config.yaml
crop_scale_min: 0.3
norm: "layernorm"
head_dim: 32
patch_size: [2, 2]
init: "torch_default"
warmup_steps: 290
Rows from block 7, named by matrix and row number. Rows with one number belong to one neuron. Each number is 500 + 40 x the weight over its row's rms, rounded and kept within 0 to 999. All counts start at 0. Numbers have three digits each. After the name is the row's rms in percent of the matrix's.
# gate: MLP gate (model.blocks.7.mlp.gate.weight, 512x256), inputs 86-171
# fc1: MLP up (model.blocks.7.mlp.fc1.weight, 512x256), inputs 86-171
# fc2: MLP down (model.blocks.7.mlp.fc2.weight, 256x512, transposed), outputs 86-171
gate.295 075:533550500538487481495505537404572522434558492567501518463482443452516451582469545523485552506445497447491517554475546452517415473477501486444555481532501446548558543554533532413539523496513442500490450473496443470560560444519387456499530543525539523500478502
gate.296 098:459524485509485450513462424458490530525530560480527484478509479470489396555468505513499467460480561473501596473516445470454484489488484538489578540490465481503569520559521473445503530532466446457478604437490423517513466491514558527488471474538498513566431415
gate.297 112:529531519479479505533599547520549504513419516476423483486478474531463547475539434589483520517432571556532492511548554509507458472457480510507500544426448469482444546465561553542485438404432466558580470469561515492477544434550544440467469505538447476592492500
gate.298 121:475495433490527543548476530525540514482541438545538500553494505501561582511440486567457451527466530559413550469469492655516475539508460541503490520516482524457495543549441482543542457477522523512472428529559459507507453474515465537471450480470509518561482552
gate.299 084:560507490502425528473479628442513519463484501496525541477535436478610445467474458413511494569544483515549475457506522520446513521481530494475518544543491519546443566497517510563421508524582485564530479464537522476498547490498525488472520447467500496548527551
gate.300 099:520466449530478594453489507472447464479459539418518499479529499574492482436467514541517625474481496559490568497463491523473486453443496467502455507537528543497482451477502491461555564519473500450473547487521496507441526562533476481464535458521506449446502505
gate.301 115:504511510511447518472550514491454485460589479562431527461511491503435547522495487474519465562474436486522496516553496487549479468458559460477413487463493507439562519535555485543438487462529454500494464544564549450545527556488532491489496514480518492485475569
gate.302 120:539511469557516585499510518460506532508497545518497407516464516540418503561441548433462547496533489473561415544495466455433438521551488473541566449518490471485400522506504456516509539487588507494431554541521491432503516489546463533509470505516480600521454452
gate.303 088:456506477525434477523533519528454494483404577510461462487519463468498472483464411491421547506533495562544493467577521496549531543417445457488520510539501505498501481534475519521524483493481550467500451460476506511360464533489501551489523458499498481530544503
gate.304 097:473547547485520484477446484529577569543506524464513491416461491437541611555496497485441435488485499537474470502575471508424587523449515446502500544474514550512448540532518469527459481492501527457531486462525533559501521512471531481495528465496526473461455506
gate.305 105:503448458522552529522516511444552515507528511432514534497517399539529463451497484503471462511473498493587523480495528502456484550375499500511585453461448518529552537426495510522453522435483472471440465468401533552555483542519551485464503527485491457519526537
gate.306 121:530509450501515426518514453488517474402495464534479541541479460497505462619489518447440509545571453415530476580488499485564539437399531547511557431505495446472439545488510459515468528560492520532525544473576486448468462489449469500566568415422487466513465448
gate.307 096:471446550419499483513523496503490488479428535463427471410500579463496515549496523517477570515506539487494501448443548531538462493440503411547484547536580463524457575473554505446481518516563498535455492525590473444502407577478433453459557449456528512546508470
gate.308 107:469461521488541469531518532533478506489504460470562539530495502565516493511556417511514582506550531556478584465549521493480439493522556521453512527461556488536466443483455532514473522493516487541530430420503481492506452536569488505514535503487471455500533419
gate.309 095:438533516463484523443444485563491418538492505530500529519566430483510481508454484451506503566421485485528445489506539548503488415425536491539574525486558464458380430534495477477538554576558501522499535508541583530516499487492387530470453522511505452485494481
gate.310 085:454459487497528460477509485496517492540511515476580520503498534485519557509492427510477433501533494441462442523533512458528512541540506545540585502562531547518507395513493490489560485488563531498542531480475512553476566437554505381455380457499408504489447464
gate.311 081:480547478457541452449492485498393471529528519501520388488531461486554520490569454495480513538483523506479507510508401467468549433530491571503596553498494469480409515511495490476535538455505507559484453412462554531452530500498433498525446460479508477503543500
gate.312 109:445483534523527446485480503512425509486474448486485492554469472538498474462524403454493556524475486479599478555525498535524537522531473443510519434386524594534516466494474457460489652486495476498459452458506447450449493530459445510515455538469491563453492488
gate.313 079:486457580591544546531511504467527489550463467415505513570403477463444488483506458569495491467526487577438435460486530554525448522490483509543574416512473451464476560492536498489452502516435646472456497501461517492451478508455512450467471463453491530489521516
gate.314 112:488530568497521428516483481469580556451519552547458508495524480501491433533545462509496557446509502531512513500531505563439563489520502489521488470512504537492479486512567501511483588524492470464485544475492520491469533477440438522516475465486508489563504446
gate.315 084:449559594445509514559472484563547519494504440524504483508483495406440482532581428514491524541493548538490455527520527453478482505563488479497494495529533473458597521509532471459530518489532540541533475482461570463495475509466512570503531513539496485506509484
gate.316 132:515506486560482495562482511494526491553509474439441432511467557533497487528506506434498523442535443538554478474470490476505447476461536414547547530429539451459501454466534502470491457525475480476521523519511536509485501484514493535443521519505475530532498518
gate.317 118:570474525515514434507495509495436551535459481552557462504524515506476556508552515432482480538487503516506525529527520453509485509553471461511490552540474506451549451459535517471383520463531477451456475482515457580484480401519498465462526569557491488586490491
gate.318 093:463484547506519545459484520504515485529543482464467454566504537577546553500501506415497499471469476436442440495517513477523449441568475496449530429526590502477507418558522496536424454550480482467482517465556506572479509496445450497452511516500535541470401469
gate.319 101:446498478498474483484476524442485556564498484488471531447520573482518513504535494477546462479499517544470471505471560426549557395472517521491484450502506534485474507404513455426511467496511495497445411514482511494535554476555489569490482524485547531489548524
gate.320 111:521544526497468504529512540529443436475440516513502521522506514544442490541489560481455518494466478573424505459519531420412496506428518469556444512526553448496424522503453484483449527542537454519473540442537502580490515472522530498537557489509514523424461565
gate.321 111:548544491510518533463542562468479471479416470492561486555463493472536541543470454433501532540555550491602479520495527495492504459542484481503490477499518529581384473520545516462485510608490539475526424462488479563537544461492562536424490532550433456520522481
gate.322 117:449541573518497483464566594484545531424490415452414510505521536493498484529539485497446493557405503517498382499500531571531498533499516477486537496469433448449524530425513499451487538461516517460483413436479497508496541474534483511550457484488517460514481528
gate.323 093:530517519498491522470501588500472551463494499505475504498452487480537495535454480465517529384492561438478499500543551475541546458517523512531485477533474487506461582516574540497482534504484473516563450515463440566488501559512432472497450452533501474443442498
gate.324 112:504513481561573466412427507491476470508486490469545582486543493511528491484522495488470544471440475524486505472507600509463568574539542551555507560482420496476560497497494499514496520478574572495467483437460587436518569468457594502503448460483567492534437514
gate.325 088:506539523500543493495514479530553484444502434489509529453514413489497507459532498454488490446546466512399485482562498411460527552463552478437492511491461469513476457537491492520484486565501532518464482548490417522485416539496461476480544518477486490515463498
gate.326 106:503528508537462490541501511499504472509493526452503519420470509469446428537496578383526520488555555506623540511468507467471489483505399537513534544471492439470487534465520477580468533482527455509456504515501504497453564506499517525525597539479527530409430527
gate.327 088:556525514434491455567484528421469487426495543450517502503543499372601507449601472518486472496501492532490515432452518504499480526476474547482473457540489488543418528540572507500567459508569532477468553480449517491506507463480479531470498546515527482514510450
gate.328 090:460575563462542532460501528535493539507446444483503568500504485512492546488542516469464455513424595461532516546517491376509558479535448493528507474446468436492471506510490448470535461486486463541530521531523499479441482413474445562485496488487455606497477484
gate.329 117:444522489494474444521519505531476485500479510510492483548528435478516466521461506559539542484503534506461575508515496513543475483511533465468458483583542498430465468472507479485487425547486470523513481502459467437504512520503484444489474481544438563448506505
gate.330 103:474548539523539492535418459424560471541476485490426442482507523525438459574481451486510484548530518496471552454588522457460540519472496476548448527492496516486474479444511557553453555475485511454453529421502467477483513517500527502498530504536468498524545437
gate.331 085:479448485477426483520534528419527448552533530540473514471557512465501481510511509509483498540478515459502541525509508551491506473485519549541456492463547468468524555484475463496522563521560488561457498471555496505502526505539540532467423483529489587587570453
gate.332 096:525461427499557437604471514524485534511539542472443529458526514490502554465477470457546527499536461623396404470475553543494529488460512478473484537532504532471501460489504471573494440550479464523484548504485478440530518532548491489477429492519505469493436569
gate.333 093:541555444497532480534525498438504477523537529545594528495542464509492586499557484555501561489550475475517467458487528501545501499566550477503415488428467517638522463533536509489511540475587486542576434516446497534454472477494442452524442486520468486504534542
gate.334 094:495416417516459457490523479483555526423508480458526517480526486440539439485577510446489512546502475474535483546451486468504491597519507472512493471441516519550471462508459465520453500445530490510470461509526491550489464515478558559538505516535532477519474486
gate.335 087:458510588477551522537505510469527522444503490483477456478569424526457491570488452456532599509487478464498450555506477533523552543455482527537477455456511470518437475497538536487502409598535477479483551490508526482532563476511523550527515520530495450525459444
gate.336 116:514560481502452500514558446571527476555466523596468438522512458521475547515513466485484473540459434567457544486523539457527528537419490603418423547529410508504566396461493508513524476515380519528510523510492481477447497461440519495521489492500501482503463490
gate.337 089:461445498563420512534475414477525535490555543474471469472562484461549486448480536493501519538508455552496535503477456450471521544558512522558522533521562499530465531501465531487583471578497547493536505463542527575497513484431495444507452554461528519500490540
gate.338 079:543514443506504505486500468447484522460459548473603524482545442520495558503514515530461575483533585490452528512473519449540489499451503555484609495527596534522460481509530514497540466490526479458493513477554547533511460493514554516510530565472451497449528480
gate.339 081:477528463396522540441466491423523407499517451556478513476548472499497554460503487466523515464409440480493475509454485447532539534547561500521469455513501500469484497571495495525469575598572479444464546490522518594481457528507465478452510550481460526527513550
gate.340 103:502528511502510530522531511481459497494558530487491480458563509486422481453494581465436487398525509508477450518491515555546593452544497521520472572540476489516492504547515533572503536476531534563504501477526502478542543538537514462523492506545497558492490432
gate.341 110:489447473553499478539466539497441493516556465509516551555498522566447520466469476425480431544461471529490467528531468468495422434499549483478519605491518498506462472506522533425465502512485500471508538532508479517413479446528533563536465466510563519438492517
gate.342 103:500574461517533464545466485509529454410571517627511468436495505474568498544430470505471502444545431482523509554472496498492562467578468451534486510520482500497569517560487474505531458457558457492531478459523508506431432464547450483476500472475486498552469522
gate.343 118:498514480508474438508462519524401491452478475486508567466497464448501486553594561468514460485472472509537518493557558484499439524486487513466431581504470491516471464571486467543512503458421474531526456549468464479508492489557474472438528586547497500463470564
gate.344 081:560507494487498582555486478459497502425463460492514532540491543509533543496504472524418536432537530513493490494400479486526486556524485577507557480470551426490538503525500568539441499488568517491570523480463505523464482444550528483549486456417504482522542515
fc1.295 073:524521530515541507431521448424489511566440488408492487540473487511595512458507574510512437503484526473491468500492458496498458540522417497419575487493555472447479465567505508455469581426441488579462513534496559548485522462493591487502517518454518504524514506
fc1.296 105:557534503446469523449519520470537516502510457568492517505475481545514567470515537492506550566507582519499451516494514543532462646495463549523467490460536547528448548534519507601490479455540529525542473536563459498477498457474495549550561543526530533509580487
fc1.297 119:497500480473500516444452523517533529483556564489522487448453486483453472553568493454547504528440524510455519444464494477577504494526510466543507496551559610448464435517445483537483564566557454487507497503459559539477540499446470530512501525483591459426479498
fc1.298 117:534432495573506502489522515543512458423498494492519438500448458517580587546535518459528529536491518488452448547536456518468517502473479554485486513488412434533439537505446565482554481511518465522429484500499476495483502518532467549490520438517543474470482493
fc1.299 086:470453398576570567523502553479460469504476519457493511510523499498527530529525499442492451513479487490492524430477502441484504515511548469546541474533512480507451483478550479522481478555542504499552517528474527516456453485526472540468486510516502428435478533
fc1.300 098:462505471478557569425499501486465486502453529504547511466537502553525468489448498514528539528470522516423482512481496543399486594473520455507522498517554544425485527525551436496563548532548444518459520493435459482425519468521413495441442523496534443483464526
fc1.301 113:542506476516506501502543510456496558536433436470517447498479543585507518473502526551512520510463505508500515497496409526516454589507537452529551474441508498443492477483512516474481443470606462487523462520517513511491485488545549494573524486455513558560550454
fc1.302 116:527518466578502562525540465561499557539508489504418447504456565498518565580546529480518580495504492506555568564464442454508524498433520458490494501431488431447498502503476500465537458551453447527564502551441490506490478547566550500496487511537527446488509495
fc1.303 084:480553497558479517496472499494516404512523494518549544495561519515533529525491579526529566474449527464500484520447453488432474489451466550519462450489461525532563575473503490482486510461530495454421538490477493437530483519533459482518501550503502434476518522
fc1.304 093:509528613513492495519547500512489449486572519489478527418537432516433486463489587552490505490588549456516455458582493524559535522503555469483498573471414443528502504508450457505528485432552514462473546563585503446500513502521494465558508563443569483573495508
fc1.305 110:517542468449472555488466484546558514488453563494466521463477470565541462473486433481469445522453488465470515509553483505420449593473547430491515586492479525486491515530510483517523502556542477445430519551433522567522451501589515563458535543417457443477491498
fc1.306 122:519467479474504467516510434505563468463538461491528527501498464519502482531468484408437540517572451431539481550497516555537483474405489586508545478500495479477467525455531546484479513496514546499426596495467499460495470465444491548568522478422528533515533516
fc1.307 099:483539430565524456456468544472475529491579445546524548566430472506515505430481428518487473466540482533474514565562458494508495579531536536526537436512453539481548464485451496481519494465492530488476547416459505491437596433547456530480401491512396516454488552
fc1.308 098:502527442483447486480479430496546486489520512550493470456524466430508490513431557497457470463490442509519476478493464480519502507501442468573496452540450530479546544520499449519515515546482502508510519579446521439533496521472507450488519543503548529435465569
fc1.309 095:473522460461511535491494477536526448553487490548493482478581542489484509481561518430521516435454496427564466499462479510498523521525531537429456486568513463484482527524416495532517541549550488501465507539490508484470534433517429560503522515479439526429530476
fc1.310 085:442500464544451554429596606535551467520498595479464477451517509483528488453467494443540459481537491504514446534543524516414437469410489563532491509462503501595509511437512479557431468510507506498502516529543508497546559455470504507508462559474491489446439447
fc1.311 086:520512501513522558525558463527539514506458511543487558507492523481496507467429548487517484468481463533497494503520530461493472512489519460519380480495566536540484447429511488477475414554504451511456502519565441479592492466526494554525519575405424473501468485
fc1.312 110:494475528473433441495447451452526514465531538498470488521520479441523532518496556477518486493538483492490587450456598476522417515504501489547473475544477452437491542513464548442484438501407472544561535507517528538508518482462531518459561468533483579493510513
fc1.313 080:511532516457483577486437524550440559499474489480447542492471524558549425507577528458486441477559529465562557492479531466469511517470441418505489485534523505520538486472563509522599447550573509483542550537509484523531434497510525509556547440505463448476500523
fc1.314 116:421578455529521494511541490528448489485509438511520459477532527531471481472513512520491487539552464464476589524500464520485524482500458561494465537523491452495525512494482494518480546492510477452461490471518429542535498530530480454556532486504516457491537516
fc1.315 085:515490496472535520472529502491475538512482493492486551531544464514476444459530480416557496547536463441460478549448487512510558479518515502460509502500464539496520458492649448513515453456465452491534508444454485534491546533612539490542525512495458594466488435
fc1.316 120:529472475446569496517514523469484474498475573490528496575564468525453485479440520494475545525530573480423426489485515546453518482557404449423499476507469504575550497514449474599500530477504496465474558452601471473564523471508512463515434505517550478535512547
fc1.317 117:473494558502464509496546598486523513484503499479487469444459447546549525488553454557489534574444493466513516542476577558473600493442501560573494434475445472445521472475534488489509574485557497575510569428512479499521495511447552526534524502489525583488504466
fc1.318 101:564519480507428497486547448535551561463436520503463500410450480466467452568523481423542496480495525531492561473519496466524468463510462526554482551524438562547478495547503568519560550518471501521548481486492573463446530470581542514552493551490504503573529530
fc1.319 098:458461490520521513486564445502516456496468499461537534484477456525467486513466504499486532541469483476510516561485516506482503445475477572531461493555493526532482463446513491515522436535565522547482456499561419514539448538509461486476520497431446547459498490
fc1.320 108:464421482487525457447513463450487477503465455411467493462504533471534464520445512513483554562626544578486475552540526551569580534467466465520558568589543535498557442493519435488495459510507521476436469520497471485512516513522462486489510549520477490522563479
fc1.321 113:464518504496490494469528583459533569495498449489441452476492522513539480452487508504509489525484500491472459546447517513541470500480504465551550532486508562463441592505518457578578442523469471420502454481430524533565573533459428519564509467484483510434469507
fc1.322 118:514464548522503508471535515509584490459447433502493519506462562490491472448529499512505487493505449481414438456494542445526575578418568525477556521500556430530587513442470493474475443592429533451514556461518499547493482542426474552521492516447568472488551538
fc1.323 095:477514491527484499457494479538479442433532526430455511501473503533492528463476504480536514514421479462530561490545533529511527445468452541574508512564516538537542472532458507497487594452472519493463461503475500559464557461529491481554517496493497519495478488
fc1.324 113:519545538544557478425445569441441480513500495515521503493563493499544508499496495509475527474509494524498460473511560491510484564539522554459517560473416464511508487520475498517511531470599610551469489540436580494531544419472524509538430458485554412551510612
fc1.325 092:536530497550487501408483418467436492535573566485458524457521525527425549472514598507487468486389447505443458485506547489494442485435437481485533486509538406508480475497493489484490448484547525523520480514513472490490463521548496380461531536447460543517512493
fc1.326 102:495424487418545507482495523554503538414431504554516508565482543465566505490511525577491398480507463531473525527591534516517523545493563431429396459561461454492501536518531475464524565509493473504492499479472517433503485494426474507484510500507518458546554505
fc1.327 087:440494546538417559456476461571517467568387421514468422495498501518458491478457550483506515515484490457473470534492456531539505526535461462422586533517495514464554496521462601464509463494495507539458492538554457524511519449477509488518505484464482480551498522
fc1.328 090:504567553493474587510523494523506477529453471469467515512460460550541577510547511498369487485413503539539482550555514490539569562520498478506559405448486431502583508406480472480502489493450557446484554491477461471559530501493466520452564600509488578515528521
fc1.329 119:509532435465452562498539522464511486455472541468469465493520469511475512520489494513512499525564493511458414512522562530505522402457505490495466523430497474538435479588465497450503431545495552522512470586430501421472542527489446535553408428509556412487468528
fc1.330 100:523500507489529475513569496534418485487469563577565442503476462471428585421494501525504546560511520501461476582496527517501471463465533503538568448472530492507454472533424471498538556524525459517483507515480456507531471523572554542426511500457509444443489453
fc1.331 087:476514463522587551494448559481569524450518481507528458499456514530466515539521535501568463502590555442527404491467449458470466462551490513468512511470518520530520573601550493513545509473486486482548456497446498520526504505470534620474508480478470433484472551
fc1.332 089:546464601527459546437477511509589542485484463415495491454482499517470452522504499429555593526565455514480498537523514485498438513570476595533527456521541567527493544536497449490528424500541427512454535544556508496533562569545463519507508469545528443518476515
fc1.333 093:493568459494487526533532486535549426513510559557528578527522474545448541488565486577482512457458476481481411496498535517538507521519533484587475494435438471578487441535544547495467528491489419528528482527406522523459477507480450452522427549500427479483500497
fc1.334 103:502541488466500503562541474521483426493492513549545528520496482523581540462490440442513431490496520502505484422450521627438488515491485516441462541497527563513491507554477451469480424483556495499489554499503465544534510493540466491485489497495518495479609456
fc1.335 086:485495528522479513531487591438499540498560419473438550584491527557505472548526438443522455420469505473493511540542502481553489523472561499526563501524478552520602543440528554516558509542489554542519482611501479424521465500495511554476492476463501432502464495
fc1.336 111:528495509520527516543518498502540436534455449541490487525524511530510466475521470497515497586432442543467569519469452444479486527482457572489465480497503588534569532366525590504476572433484501508534542462423548421504522524475465467495461540476526517536415493
fc1.337 093:475515456499445455516471436504523524515541522434490509453542486509514494527460510532492526501522469531527531491507513480508450514554476521534531552558543477507514478503461542500535588544484546501470506566537556516495520477481526510463482521475519544505556537
fc1.338 087:540456471485536562427482565451505397446474397504451469542532435427551572465471522519426473512528500448516436537493557490520502520533500495478517605496486562557536501490525513511487542552554447501481517517419515433517527477448522487507436581525455490524569501
fc1.339 093:526574473451519495494515534472523453475439468546502527525526483478415502492450513456469570521409494469459478482580536494528576519532498539538528455482477487533531535469593535462512534546436502525435539499538491519416535474525455473493514508502480483526552463
fc1.340 102:485576583516558507508492516497562471528526499518447466405462459517526528519463394485437485538488483474485423496498503453527452572528456386440446508503491545449490434511491527509556545532529465512534517520481494492555542528463527524543492505488474521454486497
fc1.341 106:539495439504448476494569520594458562470455521573479490419529494518497572495536537500493499465465434462561554485510486556465494498511505480492467451598517500471490497543548462479481448500599520615470438491577514498515523440549429457503552464521505546517505542
fc1.342 093:446524541526454485525404507495524501585505496492501542533557479460468468465509462524502470484477496451459493487509473451422467495483556537549556521457458526479483478480446448403553518514504474478506524550488546491482437480459454479528502498426504484479486463
fc1.343 117:452461528478513524469527528453565531520487422565535450466542465442499488509456457602512441499596562483418460505453472457498483462524472491479544463527475478465523470513500507515486513537513513539490593478530487511492522565489467500528441443580541481456481458
fc1.344 083:527491494512529475466464445540400479513524470522502482549460553617476507488502439500459491548565492502465575479596498490483511472461508409520515525465524434475433453495450415551517519537466530525528530516481484550499433507509450545497526474504571525511402573
fc2.295 072:506548502589526438529477523527512475430446548525483515448499506563510537570501547493524432522479529522524472509548506477469544525433575453522488481463514514518568509455494521520468447522477554467543534561548512497494497460556500512521505514477496459594513497
fc2.296 104:495526485422539490529481521569597472498531449499511525511485489537446533449520509467521509581489536400495463473517446482566459556455512517491541509440538541457449502472557487498422468510438519527497562496464417541465486483457446511443541562485547571481436512
fc2.297 103:512517531551500548464469527478485504433471548509506506560543431537481570484488456541497546539541567409497539470505497428518584511443479528539485482504552525493496495534438517418459440437535460516441465558455498498485471526535509476534504482460500480506499473
fc2.298 121:495610537474456498437496503525496475504546561450523511468568522528489383391512478479565550531563544478476567453470528486439518527480474454459490505500632582544528506446561431520576518453512463508515451528453476454542526478552472469569460521569502541496475530
fc2.299 092:498447500542465417485510488570493477538533561521400431520477486485498514555456555526537465490570564464463487486482475439490518539551503509564451561461505508511457483495474513499559455541448523482536489499494482532483498477503468507472509476463524559456534559
fc2.300 096:543446466520505613484486448553492471512442488562503519449488497550562485524536404395498493474500412474553473496519519542551455498531536502511494481528479520555503591518617545526512498594522498538527459537511448467487523447494508520543500537560471436500504584
fc2.301 117:483396510515538415540483496476479537519576412482490441520538479550490465545419515407544540510517517541531519470560473449495482504454478473398507438523396464566524450446496495522597457448541443496514580478506484461521534540491460473505422476543538446523494474
fc2.302 112:462519448473469524487513486525553468476484542467487490507399541509458515554475502462494495529523477509491532507477462463503498501494486508568481543506455544487525444497469464446498527521493470470528530564577494543485461492516444530562528512465578461500538437
fc2.303 081:519506553455496510460517524545513457549496465452504544540533600460515486488421519559511460504529508478528460509490487488469525497540531503511534466432491508507465499515509459507458501538502521538483488495529490582457487522548484468439499505469471477451514459
fc2.304 089:479514572500495443543485506450611598492463460496468454455483576538413497481443599569441475518598541504457516456458557532478519477498466474483462499480458483579553513496499492514496542512621511475463545511554493502553503537497453533508495474424511521522497529
fc2.305 113:507513544464512533493529507461467538514485461462552532475465541499476439477452525594503533547536523510512457503519483468531462460428581499524538441515523517437523536582566471516502525551497472543555478477512467573546468589479510497508530507561437577492462450
fc2.306 115:557471519503510568459563502537498466511489499511464480481568521485510480417456519476543453492489494438496483557488539571505488505487470466500542536569460443492503473519491527471507533550394550505490454461507494500473576556468598489473498515536543509566446523
fc2.307 108:445523545497463550562430488481464405462529531479499539524542446445504471478501508492518528455480472509462525515516483553474543525528525503439501506497465494500469462523510504569482503487539474484467477550556485504511526569545441476448513520494586517511477569
fc2.308 106:510482470559504507519595481508507520522531468399527577506451507490482441524483480518452520526499467473530462461478421400531559502431594531470516540464491447476528485454463441544447478583509576565500456489451555467484451547525491459497467526461450412438549493
fc2.309 103:499543465450462512463528541448516471476557524497492470473530487496457464454563525518597480489473508426505478501482512502530443456496483531429565523484489443488491467487479493409544585542508556501519499486475499575514434479511505477471483487491483521437525447
fc2.310 082:451500498532489502557428495455447442492535468498509443527512510527540468501578592502565509538426514549434573521490520533470447506488479543456491484505504433506532522507461539566552537525554477447457566473478476548529523465569518518518476491479444484499482553
fc2.311 088:464520483467516488439536469553468455536498554446570529524490485472566543566455514525474491474534598506538493536439459534567523436483502520467520528438491523453526445485532487536469507487523568487483515467595493566575454570514497507476510465472363436522499437
fc2.312 098:529489562504449442559503491532614493479431509444530474464450541562477546524491489561490516440544549441449497479527535508541446450473491539479573529414478420479533562561430462547524504490478510488507435480468519398487458458453500545537521578528463473488544519
fc2.313 081:547562527547528463504428507645535466449506493497523553533523525450552431512489469527476517483535447487492499471538531558543421518461490467470454496458542530463515461488565474487451607447544529551505551526533491504538519427499504537461474542398511498473457496
fc2.314 113:493455526530546477495434489435467527462498458510526569537534516507479481551548545448476476369528466491434476482477462546559509508588477555584418518519452501479420524521469524502507569495483506509493588524501512444488550461402492575458458499421573454549481455
fc2.315 089:481413569479485515552411497458486545472498559547489536519464471486409533545484551439542469489452453533501517444520477476468392537559465528470525534488554504509493547492557480465521580555555490511531444477403562474497497507497492547513461513551450476500502518
fc2.316 123:519501546517488486515512511522525483547604455547557398533493507502566475486502491430508436484501446483625419552502500433511537513474560495473544514474439414458451469474488505436508555504485488521540581485411520491476500497483489547475560530491485496537482523
fc2.317 114:515412461445554502532513551536565476540485515484519511478586632481483497485555500493524564572480452518478542439472517463506476540565518488459450499503461522505560535444507466485477509485471484482451535469465516481545431557483490507548465439545505498476499529
fc2.318 095:532481505468521512435506510548525509531501496487445528476463544549518492533519478490492512479437522529488456482531440490541498524481555542565504579460517516500514486519515519524463516457549493431519476535557489559506533561509518474506540533482477534553422466
fc2.319 100:505514463502550579541535506503532468545463518483505449470449509488487467473538447541503561561471523471474526582529476540494512529501469487497483514546521574509514478462450513491501538514435518501504547483501386501520508491515477413480525423507485455439527562
fc2.320 103:495466504450499440431483499510451551554459545513550516422540535483522492514488494565503493510543431564541509531522448608562464520550533505493477464462500542440559529509562533458470483511521524416475454462513515500520527491429543502456496444517460525488518476
fc2.321 115:510553576533467547456522476500527495509411533495516546528495505543487492495569608504507482474513466572461479464510515513447543488516475516435549502522566584470479485511511499578479507414543518467514533528455470413494470546519471478524533519467525539492576465
fc2.322 110:497504545510489607501479487443517520516480431531491521520501402459432526475493477539480464415474451455484474523500412510478491546474464528469498516477533448518437497521433449482525495497483461496504468519454516455474528538503505540501474536554443422540546546
fc2.323 085:530525424540480509518509488509514488459494548475538448554472573530462437481525435510529469534463464460495527504489541494583520420531501457562499499500549476533424497523476576492502437406556504501549470567463489507488543496507537511574524451500515523443524496
fc2.324 114:420495539529507527538391502415527453416503474561451518553572474562509565519464518558493497478472470515450503443490535505507519519426499442507485479522512501496482455528484493512517496430495505462499538505532628492435473501449550478529501483550550467449559472
fc2.325 090:527422448404509501465423568540541497567514472420468453582568493545512526505539495512458494469505516484507494551539498521503475529511506493553568474520507499476510540545502517552504501543527564480486410488537513449438537395497456515480488465591509423527423492
fc2.326 103:540529462487525521481519443541528484467463469481540519485472485525536499511516564472512532462537524465473449433649521441525468483502468550516556464476542517438479504566409504494422551472489536538485455525532535522498522486478502579515481519473501445557461570
fc2.327 093:461485500503442483454474555554524455495443410514480464545535549499443466443476564517443533575435474419441413531521569518502492525509500503433580521489544472510553518521525525447517500472551495499428483552513512502467514416452505477487528490450522398533464559
fc2.328 094:474547561544480488521472475470422453516537470545485500493478536493484551540466539506478515532420456462410509507494502477461487503484571447505484519485505490470493423507505477506517516436533480511494505544452495473489542485482441501420525472493508574503548493
fc2.329 116:481516410496473474425465461503551526546518539501473555512484530481489476511501519483494453551445547499460551515431539553505552446447481563431514541489513577460479512486509523478484514528481513463571483480457551547530463542513485447534480552548495522486536485
fc2.330 104:521454525469474470488484471446481483579489574436494455495497428492495379478457500527481449544472568505586456504520495530564524465458483532565419509505461476515594518501584456565505559462495500505551493536525502522534512488531534529551534468484511559545488547
fc2.331 085:464559465474493485452551550534468554429501504487527501555476580433564544517567487519553444482506406444489516496534525484494522511479498519487506476474608506508548558506503577518496465540495463580517535516425507548474475470499441539492477474486480486486406494
fc2.332 096:478454542507549475487567476454538531513493501496493468526462524469540506449430483479453453494628506452440474563539543470516511528517476487481521488511540500543499472490512568489501435507506467524459492479486421488582545512550456537466573515487420525492449525
fc2.333 088:567497466464545508519451562517493506572434536498494474423521429481445486524532549509518481468498527503542497392429486613477497504493502538573408453557457469511487540454473494533479605455522506461469569429532576455485482507446542519448499495543570456544487530
fc2.334 100:505517533561458515507457505478504504532411515523478523502462451523497496566481542507553510520531460511479539447618512426536509490447534532466434460536510432527479496555510452462503515488621481403504528467506440585443479505494483419520465463461549427478517513
fc2.335 087:439431557541442419553473452487518495493481476498513479496526534497526485529538514467520472489508478438529450511471489498507559535471485580531557485490502497456521488492570463486391542581549481519480533538508523461511483466370511534493525454489498458527446453
fc2.336 112:518429554488551485468470516419496510536480513514529500446422492489559535522589511495449475521596466525525410468561522556500463527463537465493501475421502514483473559526490490446530516526542424453513534539546479511520569552509558547536468482521491491446507456
fc2.337 102:513478521507555482511456558503594474514485536512483557478409513458456438495518490520384456530509617560463433507445491556545497493505538520566508465466523562503511511501470476507505536549512494449529513451515547503547554468494476509531506507443468490429547481
fc2.338 082:494506506504474459464452463514466447455572465456488483544500470513551537479573463490493477443471528508478519509467489494429520459512583540488466491485523477427487457474427447505437497556466475532518456566453454492498493476523509457545531479477474433533452547
fc2.339 085:477500542516448451559529514488474488463446419467566431561443448449431491520486542565483479496546413507454551508549501499456497481421557515484531488473528494506505502492543511535499520450467505493461485517547507441490461485484473529510501553501584505510469458
fc2.340 106:533477471505501586411498481490513512578533503557537503557486533469498524528450566500480532489541515435559484441541545582568404559491472425460493536605516426511551462449481505507520537467536541507548498496443493478462489503534530498434500524487455552530502488
fc2.341 108:483559465548512473555505461529486501532510457469531509460486544431498481526505487516503445446516521546431463511548581491501553506510550529521505495479498593623483525483471571546493601488491533441476404496483518558458508478478503559526486549515428476514489529
fc2.342 104:565519408503452493461488416431532470505490419498517561546484503534423490527521519577501529515493465503474539493520546488521515473479502507457512532464522462522455571537565419484491534438444511497498465542485534515489492545513480555469470431477470486550477457
fc2.343 112:459447574496477541482474455450488575508472403514489500541544496493518443495454461578514474510515538441464459536528431440419460530546449479461519524453513485427556493429528500424481491488485482512545495484549526509531463490486456553502506473493462587479543470
fc2.344 083:509491479552487542532589434508512545439487520506501513492519485508556502496514467521509510549523485499514496455418483553456530528467536476563520524464494476548415466522457502512491523487547490517570563444509523541497477540544429517479454469538511531515473442